Weights of a small contrastive audio-text model.
Training: adamw at rate 0.001, 4600 steps, batches of 256.
Rows from block 2 of the audio encoder of a small contrastive audio-text model, named by matrix and row number. Rows with one number belong to one neuron. Each number is 500 + 50 x the weight over its row's rms, rounded and kept within 0 to 999. All counts start at 0. Numbers have three digits each. After the name is the row's rms in percent of the matrix's.
Before each neuron's rows are labels from the 100 clips, of 14848, where the neuron reaches its highest value: "top examples" is what is common among them. Only what is clearly more common there than usual is listed. The data: synthesized solo parts of chorales (CocoChorales). In brackets: how many of the 100.
# fc1: MLP up (encoder.blocks.2.mlp.fc1.weight, 1024x256), inputs 0-127
# fc2: MLP down (encoder.blocks.2.mlp.fc2.weight, 256x1024, transposed), outputs 0-127

top examples: note C5 (57); note A#4 (54); note G#4 (45); note G#3 (41)
fc1.566 086:497535490489596517512522515490548462485419510449535448499457517516447473574538425472579448535464524468486546459559512477436480519532456413525497454430536499501477574483422511573479538570566503494490537617433499500550484472503521482452427523477418454416499448454494422518460384440539514559463494484521453540545546475457453428550500416492483479537599471539467461541564490562565451548441
fc2.566 081:454461563494440523501560538525478452577509508551483535479559507522477540561462435522486443438657531463539560524474475469505535466467539551535533589482380530488486493495479496473486513521520462469519543448555500550506579503496510459529525493497473508470455547483440473567518515526494554591385482540528482566587413506486484461441518524388486496501535484476423549456458531489521452613460

top examples: note C4 (98); note A#3 (84); note G#3 (60); note C#4 (57)
fc1.641 085:534504557454483440592492459558569521491536592549503520434508443493574593443515465401439544565558556517453522495575437517511516540463467473482513478468562478578556537524462511597457442468466576516476553580445567509478475535518417444550541557539503425529533516484421510486514549438586469396472503479440539426565565459433528489537527519580557459505433433439507416572429507565585443457531
fc2.641 079:490461541476453497501552514510512491552520445558489576483552528479548466616442430534509437433604535468604576484495535499491471446464492550582517610498349547521510475510487534452469512515568507458522514416531501576516547491504500462510508498521502457523469543447455470495503526498509539578409468513504480540537409494488524471403504546389484483504588472451490584462563576488528481616503

top examples: note C4 (85); note A#3 (83); note G#3 (59); bassoon (51)
fc1.58 126:481542509584450554544584507704571528517483502531437569496515483501478488493564447443536421460541570462471537540561521542409454554529447453490449575503538453506495562487478491557409459568439494580429517415413483434554526487543503483575462474375542472414489436554537435522508508534527567561426604442466510553484447575407433459490465471537519493507491534395473453509495549591500422508473
fc2.58 123:441560528375461654519545526405572582501484460485492549447455521514584469458553489385503448468463530491474539466547496566446504529507558545539534476564443502492528591539485638504528489484497514474442518478525488513486474535592527434507521511545488540499452514467561474512520453478612505513521381508424499522480469446482574457450453435532438448526551517503553555485525478598427466453676

top examples: flute (91); note A#4 (36); note F#5 (28)
fc1.691 093:559499556558474483450513456577557487519412503557522515461478455434561559515559484527388601528494501483451530486442448448449489523569564499404561488566529482427559389596567466481512465531448542490471485444488527565500418559448460462456480580526524523436457609492461551454508465459448540467553515510508512545496464577561482547493539513538451466601524548450484527546433570505465508423420
fc2.691 081:462441562468484488465569500556524481526503485505467511483490499468491582589471473470503466443627472462531519500526519364478470439479534573553522551455530527489434452528494552481510480557518507528535493494517500545522575551551410492559485484507543514543486493491415432612464546476505520593347488508539528559518444526530523446436482483432471522494584477465485531438519557490533547618472

top examples: note D4 (100); note E4 (77); note F4 (41); cello (30)
fc1.331 088:438440481608500549478570551563490584412509482587424517572454531505501544551529438512595551432488491460448416510446530560591547442557472468502388575456443466458421517588457540453526540469544496562547552472479456419539448536427557595412479503509560488549438482454516541542437476554459500551586547549483493468441515458570543549459493574476398434522455471435536483489523510452440570533516
fc2.331 098:558417447552509469488588529542500507500509479575526577508541526511517503556417455611522446471592597538598530499491492562537464500484497571479493576425323510512445478483483494497489515475505511445525511481456469455461560410472498563444524514418516465519521471501461421479492570506496515521444490506510474516509493513495564466404525606483519476490484448385373517511523504512502508472530

top examples: note C4 (64); note A#3 (61); note A#5 (35); note A5 (34)
fc1.759 094:514452436574468433604505530435430554470486441487486519532433411468551426527560533562522563524521396563598512528485562436409564544538485431505546533527514401579564437512618583389441553450470487562457555542628475492479471426536488474518558503408524496471458530495545463491475527455477528512468536586569562485551484398442537519517491524494497461476475460502433548467571432432460506443441
fc2.759 067:579476605545587459490493487582507491590515542498477530528603497490505516502444478604474554519506421502449558561446471393558457465516518495496504493382608480495410466573523465533477467546523447443510584454514520515532571546581508521593462491536407498480558500488371500434473568505476475504400540509554480601519472497539466480482470583507555522472456527502385495519440561508486532529451

top examples: note F#4 (49); trombone (33)
fc1.205 095:459528453475563444526469509490524468537506467485542411579565433495432571510589522377524560546461400538400550448562509564564488482607525459538500442520508467497453458521572520554453564524531519521503465606431456566509477527500432529446479513536426461464513458401490460476517569521439550499545592451525427448488544494575409556551448555443514608465528544542524513471432597578447495457440
fc2.205 075:534472544485494496464550561493497446587491449534468493488521499531527564558433473512478450401616551486538544482528524448556521491455496567562487563503395527444495448469466480460473482524558518498526484474555486538515578487526460408479538463481504484463495519538427470555517475494503469576434474510513500544566468562497445499482483578384498565524589540488447558474503565452559511667521

top examples: note F#4 (25)
fc1.173 100:500495481406528390508510408477527506416497525469428480562466471488431563477533457449513571510555458476409511472532506410489355449496559472467404444461590514518468491521509433562476504513427477505475429503416533528542517559531429491468466497514452443492455484455465539556535545452483544508508537420469485419460497539492551480556503479568490501491440512465485364558479511522479529428465
fc2.173 078:546457568425521421447534529507532510574504468516450509459496473476552537561525461492458472460578480464519541485513558424534528497517470546554505533533442535476486457548483512478458513527507525558515514455519542531545546494536412425475522468535548498471491558474441530524520507435468515549364494470517538531517420551528449419512465573392461570528622580512544547452542502504537502648523

top examples: note F#4 (33)
fc1.643 098:536575457415517419478435428542465521565487534422437489575516501474448558472566542473494609513543443443437509488518461586564394511540525544430482414533547548447545480541478473464498562529520497546511548518439502461490525570606471519518429497494544557421474476466556440537483576412419551488497585442438509527464568494564478538525539520592458583504520592547476444541523504572474551432542
fc2.643 109:565399534474548451462530566506518506561528457533482518491524477528528536569456467514438409447568512464516513491521562429556543495487470606578451567497415551480503432481490486443452484531536543454517504442549505527549553465491438416495517440498549465469534563521461492512521460489494451540384441482538477538544433558493467477538518570412497555501566549547508549480557531410578508692538

top examples: note F#5 (56); note E5 (56); note G5 (49); note B3 (30)
fc1.304 115:446566518483539510562527497540411440518579508486508570505608527433536538499525458456497462408413490472531512466443565489455492525495511552490484479445542464469468531470443585469611508427569482449510501455452516547482473493474555460602477529569514508541463498460559564598489509487563514477544487527493542447491466495521495550551415402451475425548486494544644554418503550475520583511474
fc2.304 182:470504494520518671483518569487507563538553499501461555532545510525482456472416516577489442542394468503504547537550530524495507484406553530551539583532351511484462569488533540487595471478512495429575532499548483486455496406594559483562519459623542459527490405523519491432472480564502527541516445561480529500575515463500538524476501511541500450423467408522556539423592472489471527483497

top examples: note G3 (54); clarinet (44); note G4 (42); note A3 (41)
fc1.50 101:481462560461446474450445464500422534581433531479460502587530478460454573466509532537499507472594492473553494529487513500492420603461475569474460554557452553417499457465446570429416467539534526433529528521419506511572516484541504500555509462514508525489505430561470502503509485486500494523472432610528463585487473601558454598389403527540583454486549481481458546443483546533459598487505
fc2.50 100:474484516510415537469503528420406440563506520474473433483536538500399512535450496547478440452546563492518453541484441426496529480479621544518518548603462516478518510452471477448472511510565467479501475475535442511454491558503593488531479474528472478547433466532455462541593529537481546592485515596508468569540467470492450505507450490444550486447506480510411515522436509461534514613463

top examples: note G3 (65); note G#3 (36); cello (32); note F#3 (26)
fc1.737 096:512475436471442487466522514438603470496503541450456498550459426497439536423419434448491580486516599491422478548407418576534548577522468510499428563557501497431422531575542492480418534579436423529533590457528410406515511574494448445452500494484522454535476408481498460450483479541449489527532476531460460565501537576509531501499500483520569501425540481438485436533496501573445552474483
fc2.737 055:489451532521474536493566586427461462603494525471505505459576521548496524588506494547452413458601497530502521523518523424522536487472590638585517472531362550469550492473468479446476534483554483446527456447587446496508580519543562420524507437555441490494470498526467489463566527548566528574441468538500466579576449455529451481472513500467477473546509502581340541521501521487514452597517

top examples: note C5 (67); note A#4 (40); note C4 (33); saxophone (30)
fc1.489 104:469567499530400529471621552532483462450436546481454470397427549542503442475525536421487364507461508433501561534490515463378511566550491544449517542465603531558488524490512483535517443448527541483427499534570478449467508515455508420503510531416428557464504507528561438553510469443502492533534465418546552473475462467543477427536471383561532526531480446472439516522480509455520400590475
fc2.489 078:356500475534488578540552470453466436455527541522453505542532444480458474528515522497528506565533497484513451508491513485499561452455586447466529587543500403564528572519522511463508591491438425487461528455586499503482510474494545488585538491549580460525441451467427449542506569513521622495501434526459459540553469520503511415432445494461475452495452483444530541559448497377520475458438

top examples: cello (45); note D#3 (44); note A#3 (34); note D3 (32)
fc1.558 097:499535501534401415496452494473565475417455473538498459529461465412545449543486532538513618508479501481454593462485459488526467489533601565429522522534485499435536457524526441457487538506501522547495412498582560455573473527439533488433565493504526531517427571430525453472515502454407517507473490467567442505444492476517542509538593424463564476521533548449396494520479538500417495561499
fc2.558 082:472426542458444529450551537527502483548525486566481560458524504501511556574490455439472436419591467477508561510493506388486470469511505599546519519507435533508466467521466526472481531516552533480499502481509489556540576545566487453558531520504517479502464564447431433579506481470518468558386491498530520535583481522485501463448470490411457530557567492510432507432490532521565515644492

top examples: note C4 (100); tuba (75); note B3 (36)
fc1.478 104:534507565496532471530493387553599504437536561417531409552469472493476604468540533384472558588503453446404522478507460528486458453426512502427514415438615440532528549422462532434522521503534508522469536533530481488463477478550530419557470518603458477484482499493471591506522550423421465433544631478466551462502531573508424459516433487518609482458441547419525449443499599554543474490430
fc2.478 093:482424544465496494468535573484561452628555496542446570532563480493513504593448455572478424485595465446561583530558527431504485467415548562572525601519409556496517475521496496433483500511521512459548543456551499523572511501576426448533476449559497489481524527465457472485513519506492542568339451496526480522554444533518499486460496549402512532475550482520495544435555560468527504674501

top examples: note F#4 (50); note F#3 (41); note B3 (40); note C#4 (37)
fc1.471 095:474527503478501583550564482481562385568581429477379392435570412521487553470491557427492497439562502457529485514485487513451470516562435410546536454534478445447468456414458538530520446556514468570455479448495545565564501577586562530598447443490489541528542467568498477505546484460528514487526589450552560517475470535487532431578473487440571404529478427462583453462465504501515479591466
fc2.471 070:442505507410423540493568576427516519601514512504436599504552508481532478517433442559498431474508491478509636540563496508490551472400523543550515570597303534488474567496481487462561482463496499469517518461543469479509543443567515438556575443550443490470491495456482458443508480576533477601460478523505535514583459485480555452453487543480465484459529469507501574424561526595479492576525

top examples: note C4 (79); note F3 (55); note A#3 (51); tuba (32)
fc1.228 123:573531588511456488530497539570545520470574463547551527475512494464472468526573469529543533548471404479522552536605468545432476512480450500533490603471519533501500459556609490453428485556535507534452544471531526513548430472478474545564454489418514579494594446487567543491388503558393444474401553526470451465428475541574548498540470457539546485410461494390449448511552528434482424506460
fc2.228 102:503477513535584426514461558454522477575535503520471466548549473462431519520471540593534510544492391486467527529480491438505536440377569477486548510472460493519547487534581538508526512527484490499534541507568476552423532524626533436621468492610374480507508489518474508407501487496459521514449469588534505575538471499517551458508459559475507517454471466559488477543455546474475531565446

top examples: flute (96); note G5 (46); note F#5 (37)
fc1.12 088:569503552445491405555458545479536435491513419465463528465489411439579465440552482516517586468545527453480509402515516511509429434508536435467405475463530519500477483575593487589443471550487428484439447454536582464476530522488492476527558521455502596451532593489504453514516448476532499448523507470479534531461558523493500447492409567450435437503483593560480476572466609520450515441525
fc2.12 102:506484558467478474469524525547510471549518451528420489489488494503541554593479433393479513439594474442447521478505482414522475464514506532519476546446530533518493481569471538495456503536538484514502555483539496593491586536526448468568471506499514474489491561483425503550464529440483522540353500490496517575512426557581481407420470526407507507529573584503479528487445595500519487569487

top examples: flute (61); note A#4 (42); note A#5 (38); note C5 (34)
fc1.299 093:583473559497503415501576501489558564572410392550456455410540425533594466451521476464394549478553462514526510449588500491458439507586577530422446518512495511455496491551483515564500543528567541488419506530551468430515521560463549506523526550421373522421461489513504528509554434576526526443487488541473527571503539512500460572436502461557526524599458607512394528574520577544416459423565
fc2.299 087:531474565483519440493542540550555457544525459549472531476487503530559507542483450440485507438614532421427488473515530400564514500520495529520475539359467540474441434548469533519477466538550492450483574471500471574516575530503393496567487517483516491488532551460434463590507503457496460524413443508479516531509397541521499445457451550409506546531618546511490515521453597515564502576498

top examples: note A#4 (60); oboe (46)
fc1.190 096:448601575466474471481491491488491404505545494574602420509467394538607570492534471411505486449446526411474514399496420599554394592488456454487539496579477477425552497590571559590525503556570519502463568568506540564508417490486508443555412532553425617477489616437522504447565410529538529465524567527514520477485430534575464467413528483541432440511536513463489486530549467440530494454514
fc2.190 076:479443522488441522439568558455527515534492467564486528508540488520510511517419450501535418433636549470556529516523523465501556488448520573560468557518423566486480466534510511499463480555531510462530556482516470515482564520512493453508524500474496450549483467501455404563519484496514450634410489556528521537522411526480551494437498502395498518459534481497480530433514524512533510618562

top examples: cello (44); note F#3 (25)
fc1.10 099:463493457482440421567433451508581510431496542527536406458493468483478565500519487447544554505452459445506548535510514552434495446542535543440440411515606420458527339616467471491442561587462470565459465514401519459517508552501474500492528523457434569419554551506558585595509578476483494462566571549591464480557554526480438512494558494450454553570544571466473543471500586483410553522502
fc2.10 087:511444569439463495467522513495502470587489455493457532469491503473515577560495466483463424414578506427486544490515532420502521512461533580528487535493459524477478500487442524434471512487523511478502469435555539536539528521526466426477480458495518497491499540512457491562549469488517485555383449490516473545562432538509493490469503521383449544542621543516498528452497532458554514686524

top examples: cello (96); note D4 (75); note D#4 (55)
fc1.211 090:500491379563498399484453472472461460452494581521462398478480496447550492469549480445497579487441491528537538549551428432474559582525521472409443461513529515475502541510573456477515567491429431584557552462508541520468444468479498576406487446503512504465518409475477536459421597389434506555512463449480477474420588582577474445535537550582585550524527408544445459531540424572485475548438
fc2.211 082:526435574508485467486550563520490491560493471554487567522514499484535562557433439574494414449584499465507609487466539434576518472472481606574454554473410516477495483513451477489497477507539484442540519448535520549511590509526489474556478452502467504498517548518448493496517514534482501587366524553522505543584444525534474466428489565383492507510579494482425554433509523512535508622498

top examples: tuba (83); note A#3 (81); note G#3 (41); note G3 (30)
fc1.442 090:485454470399440423539499508464498537580493537540459452547436479512551514500535475425544584485490434471461457497484390461451508532427528441487433536520558489477484525486452609589444551470480452583469489596497546499425477527515442576508546606494414549471515587415487522495542446427437505549520442511458543514418505491470536497557493490504450487499535497523593464528493571579432549479545
fc2.442 086:518454571468394503507550519538536514531494535507424584520554518504561523581460435478529453446564421438538582482526473476539528531393457571542461553518480554540439459541488590504481466513496512502499555469505509528481524505534370454471497482494451466478532526484439450496448470442522481546430509489477491519511426531510570431419473533446498537461596529559511560386551561605509484591535

top examples: note C4 (59); tuba (39); viola (38); note C3 (25)
fc1.368 093:436473485548432515580405399536550496403555585560458430495441569554560590438459411531499534542543445470487498580467469467430469594451514517543451525456515544491544511544554528529508465439539471548458529515546462484598526520564540535544506523536410514511575581537520543483554436541528560421569551509501477498540469549602455496468443428584544447543588469475520520532420457582516394494470
fc2.368 074:469432538489471436486540535520541426587500513571478532490512488510507519567468479487493450445625504481518565495539523423512506451475536572524443600494486546504502454544460504445475513477516521462521554422520520568523536532494456429564512483471491484483513570438455469565487555461484486531362480507521490550536468530495536424451483524386499495530559520478435552476499564494521471605497

top examples: note D4 (62); note C#4 (34); clarinet (30); trombone (29)
fc1.634 087:483556504497547586552538516421547431484452490474489421498506463480553564464498465426417576490565543525482427458571492512451402463442534499476419498417564500515575514535426498586547533525509536478554523603502515541457433479471571536493526588547500576539446560488516486579571552471456506538565552445484565528511554521521529444437462566444520520575459473523473501535477520586402456461466
fc2.634 063:446442528455439471496602556517508409553517494527476493462531479510512491520493487525536411411594594450550504502490550482479488512498489555515452577523434518451496474482489449384472496537574489508504518495486489540551595572485494468499491484411472433496446539479428415520539580489560569618428494525528459545515422512490506494468490513381526524483585504486404513488516578505523500608546

top examples: note A#3 (78); note D#3 (67); tuba (49); note A3 (34)
fc1.251 108:458475572509396497475462497577464592445503395501504574574397483513525469564525577519562527447597496427442498518495496560452504526428517532517526460532397509558466357517508513587541526464469514479529554573506462537441498460525512566372420611509426500500540541469542480487477479469452503466522390463495436493484445479547489529427500463426475549428524477539474601454521469568511533494500
fc2.251 130:512474525543371506530510517449534476489443545537495583487503493501563483536505446515552486452625456471545549527535417537509511524400495521482480485547440545503445522484483582564495547491459520574505541496438458520438444487477436493465548499476359497486498576447460446478487471485505421548546502522452534525515495468434572395386519497476446478490523522520418553489522492683504466473531

top examples: note A#4 (61); note C#5 (57); note B4 (41); note D#5 (33)
fc1.335 093:464540502452562476526507580441403404431492463555479568425562411505626490535572510409493566459560535556411505503473587427558406532531494469479547510531532522423448556515414514475470570440444533547534566473547534583534500498455482524536489466500565522513476568443486526505451407445572421474551499468437545562457518513482464467418481472509417567530509492596588523490556486457482414508513
fc2.335 072:448424545471477507477626545573462520515517466557484548441522482495479498569452458536517463524572453438549514499507515425427556475481589613554559580450430556540499543557535478467529506521570495518518482462592500527460551484532525467552521474517547520517443467523462471518444536502506596611331449537513491562522447482586521463438532472454494481487602422467467550439548492456520489620473

top examples: note C5 (56); note D#5 (46); note A#4 (46); note C#5 (45)
fc1.390 102:479638541546552501556469615566548542449413565529506459406531495532479455498566452485510466539482519434465468527543447447491546584555487504509567459569559540469427537475502425415414540440445541497468500414542546462465531524423470429412544400488466436425434495560542560410484559525526509510494507461426503569490459428485531420522503473531535527539590555443547486526550504464445411576511
fc2.390 079:389520549500438550517549474503422470477499520552451495485523494498479540567496445473502454477537502440494513493480496438480559470479556572488547534540513484577475503552506473473466529496515427486489523443564526557474549498500497471564523488498569459503436528468448455627480499519535626542447476548488482551589432542532511462454531482458483495514556459484492551483415558435530461639406

top examples: flute (99); note D#5 (71); note F#5 (32)
fc1.313 095:462569453561526423565464449453559549397501451475558424529465506454507435550545400486518542485592514522421517481453498405531424528572536504458566499510588507501530395635493508511515517555391419568480496521484519545480435498449433490537569511474533568454453583406524500450529492467498526446471590529503472521512528463571558469530466488557467491590513597587521431533473482483473423489431
fc2.313 081:504489527424460468492527516478535446599511434540389546491488456481565537577448476450502535436573460448535561471535496398593486450420516499505494571471557516526451498564467601528482504521487497535532528492478459568520538577537352496507414499464539490517474493494416509547454554467462531596389474472475536567495416545578556451424435499459492536486557573481549553469523574533490506552476

top examples: note F#4 (28); oboe (26)
fc1.178 095:427514484508527509544412403574440502423578485521544398491488441445465583529554527482579572498482494457479500472552500552434425419556407523541456449458515538514546507442479468584569567491505545499449466498443491574568450560550558552520478576559489522473523479530461593446475509422519533457552605462460476395534546549526448494426491541466541549537500490426519473488430484497517545435493
fc2.178 095:510421550482491469475593536518505475566507474559489523525547534508500553575463439541471426445637547467573505530489496442521527470488486562559487595482371541520489448499472469450452498506555508474488503424545492506537586513456482454499495489471533481499496522516461473586494493493513520568374446498543445552543456540522453513464472527395503491508572512466461525464518546463538487660497

top examples: note A#3 (90); cello (78); note D#3 (52); note F3 (39)
fc1.510 105:507467556545420391471571498428565568523410479480465556525529493416545500550509476498479478528492514503472523425528500541462480577426517530450516435588499548465438414561502495533513431501534529572491439501598501444517508408508404632387511557431551567568574450497497558467422516441523495519539397438476506567441454548516483522478517521522512566467551443503513512418523533564485558514532
fc2.510 063:505484598448431560489543561472514501562465530501482558504518480486528494507527477454543463445524429496512537511587463405477485533431500565509547537592409475491448478530463571525519506508552541484488503484504507526540499506557445492517524471593439528501461534491513446589473456485526492580440481509490506522598472460470488482462437508397427523505571534561455555441586508616578514637480

top examples: note C5 (41); oboe (39); tuba (37); note D5 (36)
fc1.724 099:471544544440489397507440448514565481435478608454430418494469502510432465513506472445434649491550482506454496473465401432523463537470514483423508444447650474473475478474536452552516524526521524614432497453441485595457458501543562563473542452498449520491500466490549618443520576420442540515547566482434428497518455530515455431573537439494488470475478543463490429495482507453426523459421
fc2.724 083:521486546514478431468552558460526452559526453551397557496498487485498617569450489518526514466651482443488563521491504421520539448447548542476473551451589504528440466569453511511462515500522473523523507467522467539517514536493327448488419458452571538475508510516449481558529489483448537567331473475533449572489435544583507473421492542438503561456576560481479529436502542498505494597453

top examples: note C5 (60); note B4 (55); clarinet (31); note A4 (30)
fc1.287 102:493500453551486438508524604477499437458486503437410491563552519403487550448462518507553473485527476488394480531528484478552557564492566570463502488522586477530456506560489407492533467473530499564495403520490421381584518523500445513357532494440534493506567425535476449406483526557405521498545574499497472533504586580541458484516542533504554471490597440525465450453500557637538576449438
fc2.287 071:528438547586546448480574569506512476525489428522486515551568537522518515511401475658461446438554597524538488565445506498593533477477459560501491547459397532498473455492500448508459517477537478432513568466513427530465587500404510511512501443456551484545547449511446445500534495521477423548400520546532465498553466519493490533488549582434535482526473432439337508519443550454530537524473

top examples: note D4 (53); note E4 (49); note F4 (48); cello (31)
fc1.127 102:553516470486514484561547463599416536439521492541489467499490575548495500525503576483472495601403474405486523484506463456437446581522540535509391508517587550499440455487522491524445453517487484535543448447489520472438534456517525546538542465447562557518462580465482556552454481515425477438541554448510430560538593427587477592547616417476597436429469569420445529516529578425480530489544
fc2.127 089:485415505505466480495608471543537484507515483565438518528539481458505543561467482525509448396597557485568488521519498486493553477460518551539466612509444539550502473482517504457461558493525462500467497453509542502515566524480510464550523482455558459521482490480468461592518525474527608548369482512529448553519480509464519493443495522446526487509566524389458539476528531434535496599477

top examples: flute (47)
fc1.87 094:505544490480464438458471519440460489488484431551491440538461381458516562485576449434435626491501489535539490433518410464465508497522495542508430408444534452544451503511576549530448577496454546530545547496454499558448535471479501578503434471484467550409543565467513453432564567487512551508410462581489555437519501625518485419546463553483428535549454599497524421537474512613526517407508
fc2.87 074:480431559467462493439512518542477446570501462522515504467497506489524552556472463483482422402570502439491538508512565392531437463479492554530515523501459496488493446496485508437506506494541526468497474460508501584546543509537488445521500504503536482508463546452459479599517500488509508544411460490500483522552457521514449487441485537404480547530574528484455548482522555472586542654479

top examples: note F#5 (76); flute (75); note E5 (53); note G#5 (30)
fc1.95 099:469490556436460516495546479537480530584559397534523547403565422496523517581474420440510493383525516457450444369495544413471438512480451492444535582528545544469455552536451471456608578444592451422531448490440516499567506464453422455491443545559481571513453493558478540448563558510437526534483476495533573516510471541468491463412383500591508514470583457545574528468550557499453608491517
fc2.95 093:479483502514554595485553565534455505555536498487454566500535497532468471531414519598471427525491513491498563542511518506529500458449557549573561595533299515482497530479519540485590525493533482470517527487545495494447557425593553506557508472595518491521496485507477499501463517560516586579464428558482495513580493456522517481447498510510469460470533444475462562469558528487509531512492

top examples: note F#5 (69); note E5 (69); flute (38); note G5 (37)
fc1.126 102:453465540471458546432608515482485467606493381528421647387564543523519518586479507424446494360464438527465480493438519487521428486493462580511523572481427530472441522521507500472484526477576491427473515470457510572517465511441413461586498482511513483543400525479506545495541494409531540516487534448505570475583519457458528428436397479496456506551559493451638555416483558527452581463439
fc2.126 110:475506484507536619482503557525465515535538469488451544496499518533486521503413504557468444528427502486499548542546530548521496446432539518561525563509336547499492548468510535498623482479538492439538490511502478523463534414623586471574509447612515474540486463509484492451488500549499535563484457553491545506549522491500501512459488533500468478455532442489535544442562489491475522520527

top examples: cello (42); note C#4 (40); tuba (27)
fc1.391 100:546500504472535430531454404421538414546491558494441431595543526468488479450537574482556561553480529446499549528506456473554537477547470463482453509508531528554523400429494475497579459442510490545532499576412533448507529488555525451402470505576486472534459545453569605528422490403480541442553538462495451421459536538471492482519434499493461475462479575444539503546429508545459557491528
fc2.391 101:534428529472483442455533518537489474568514464547495516501492511518501540564461450509478442429694547433549543496509495466498479473522463588540456551505385602492514427515470483484486494490543549530527506470541509521528553480475473441476540468477527524463539575507480504532523473461493484548365487506540468537523438553509450478504490531414526522534595538492419549447511533504528515673490

top examples: note C5 (53); note D5 (48); horn (35); oboe (28)
fc1.161 097:544509441522577495455436406474570486510555526507526409501566481470524462513498596396587476526508463413418554458499542478522487456431446546509534421441652481476455510493449509533449539495531557576539440543453439548518510503580549482492518510497472488485464500542500515569488531504500602503540517464513471540500582509434460510474434448476565551437583543489440454559528565503413580518411
fc2.161 059:502493553489482476446555547522546479522523468535468553526514531514530534553498484527491469435638538464478523502539510439492539508527472565560451537427425523526452404524469507457516522533551503456515536506515463505510567511457437478499511455512568486478496543468470451505481522402499434538334445525513516491555413547520523431484514556419494544526572540472431509464474550481506472645516

top examples: note C4 (85); note A#3 (84); note G#3 (71); note C#4 (58)
fc1.300 096:452572468516501562576415446632605416484491456510498417444484469519459456468482453420565436475446518478507551423531488630513461520454504367479509583437530512560522559445486562558483502593485497543540511507410537564474480537588521428565433493569490519485528443547552581534515451434555585480510541425472569472433527510508404542542465481575584490497477533505479436565541458563515453466473
fc2.300 085:457471580416428564442539586434514513564498488535530565456475485501567524532504436466480430478538463466515583478507483467505482525476490557585530575529363529465468471501504512426515510470486507460492526468565451554529555512560504416535530539511469518490498536461434384535489441549553416541419453558475543531596451513481507479460545557432409472538585483559515585445534565512567513611555

top examples: note G3 (90); bassoon (75); note A3 (58); note A#3 (28)
fc1.9 086:457543462469524591583557539563587593539556518495481480531511560425476538430549559462493506582465467463517433485444522394450430518546499525529390495484470474516483410474548562546515523437538477495529451458482522487477507386547394566454550518455456464564448477451449453606521462511509439533421561452552538500556451465546493434455542473516540451575536550469459424512431548491560496450500
fc2.9 072:501422560441436519457595527548515484509504505564479528493564508488516492583457465509495395406599527472568512502472496454465508496500524555533529556477400512541486477473479495424469504476507522440504496457556481515490589517490545451522496480477486454495457508504443455571507533482508503572372496509538462577568438502498507460432522530435485507508579475449401540480539529443537497641479

top examples: note F#4 (43)
fc1.568 093:461502552545543448525417414489430439507523529449530550500463508512463527509545452478533612534533515476486494436489468451487429404468550550400519377439589514513538438485534464575555508563462429615513483536459541493556511587435528444507434501512455529504543549495538558541525516413406557444457499428479500493487524543442532495463451564480536541595490501573518403521490576588440523511544
fc2.568 080:512444534442459433469536530505541469550488467544445499510516487495513529559505447491463484429627496486502557500496529398535516494514470562539428528517480533470470451522463498419437487526497530445530509459524483539543557497465431453489519505454541481457541550499427448541543515468474474529365446503526511531526437557528499446464461551426476560556584551500448552468507572472548494656514

top examples: note F#4 (32); note G#4 (30)
fc1.110 096:471494468549457419471437480498509490442499471475466484533572483501508541453503464557529624561515520528438560516495522446516433451603546532418453411470585527574503573492496408574517542495489474578497425533446531490523435484591480554496511554508501493410483501514422532489554538486554485432429569525488444480475605497513511408525563572552434579508515499546524515540426550584473505505505
fc2.110 085:517456529467497433432539521536530470552537464521479564496522503485559525584478465478449460459533523491542556465518515430571503480499463550556453544450455533487484458516466443428482531508502546459547548465515485562553555480495466415471537472458524449456538551490430507531537507441469466534408503469536527520538457554502477471498527605409508564535619499509467509430502567493575508629499

top examples: note G3 (67); note D3 (60); tuba (48); note C3 (34)
fc1.704 107:464484563479463526485559495498590499410552531553491511572473482475557573485567527516550523546437433498437488443476532540459481524531531439505493520413522515536511531574456521531512462420522563531465523558491465431463465478425517525479502485457473511484539578546589400425416571419526601516571453520505442387417458477511510496501509518486515517429584525420544547490513453496514574541551
fc2.704 093:441471528538381523508523470535458455456464512551502505486537535503514524531468472464572462495590504440519499529535389635458502552381529543513489468540478586565475574460491524527539474541476500536478541512478469555414491473513562478508470482517431459499449559489519421523516513546550557564529563547481484518497469523431528480438551484493482449497529534508487547440481528579475514495579

top examples: flute (48); oboe (28); note B4 (25)
fc1.121 096:578462470500541429454427374496496520526519559505415431545454470513542467544529486460530547507534465442475495521544507499532448470558492427426533413439537422542544519552493521501494501455474483528522519516519562552507542532506491539552464511524480519474548586437533551548525500395545516420494623491502440415545571547571400500499478447551568492561460602503557481512415592567494454447495
fc2.121 086:513485523434498420490540557489526480576534441564420531479511502475527551581484454497436506468627565436540540466487559425549474465474484497534445555462525510494497459558492505501445496500522525511520508468504480519537559559536428465533462462458567509476497517511429514555512564458477546582305506465516488535506418552567523485450422540420487550530565543490552530461526583505510491555529

top examples: note D4 (98); note C#4 (90); trombone (33); instrument: viola (25)
fc1.748 082:489451469491496430447418524541531557428426458531402446408517469445517543506514468472516518534471565441558507531468574609455516497470570440517406567493492433583484544437459537452443490538414504514512555520572458488512570526478466475409453498568478413499523557464523451422569543530561520552580434459612515485500581451397498422527474596476527527486536537487453578474488450580474489484539
fc2.748 096:528484575540458431484615548530510492545493493536470512514567496514510513587443454593496428414617587473558540533493477434539533477465498574517471603488401518515502477496498437457455497477536461480504542435517450519521599492390526452492517454446483465475524480500453470506498527524497473560393490528516450566522452506494479441492516560439532486523518490471367532523486528463551461612453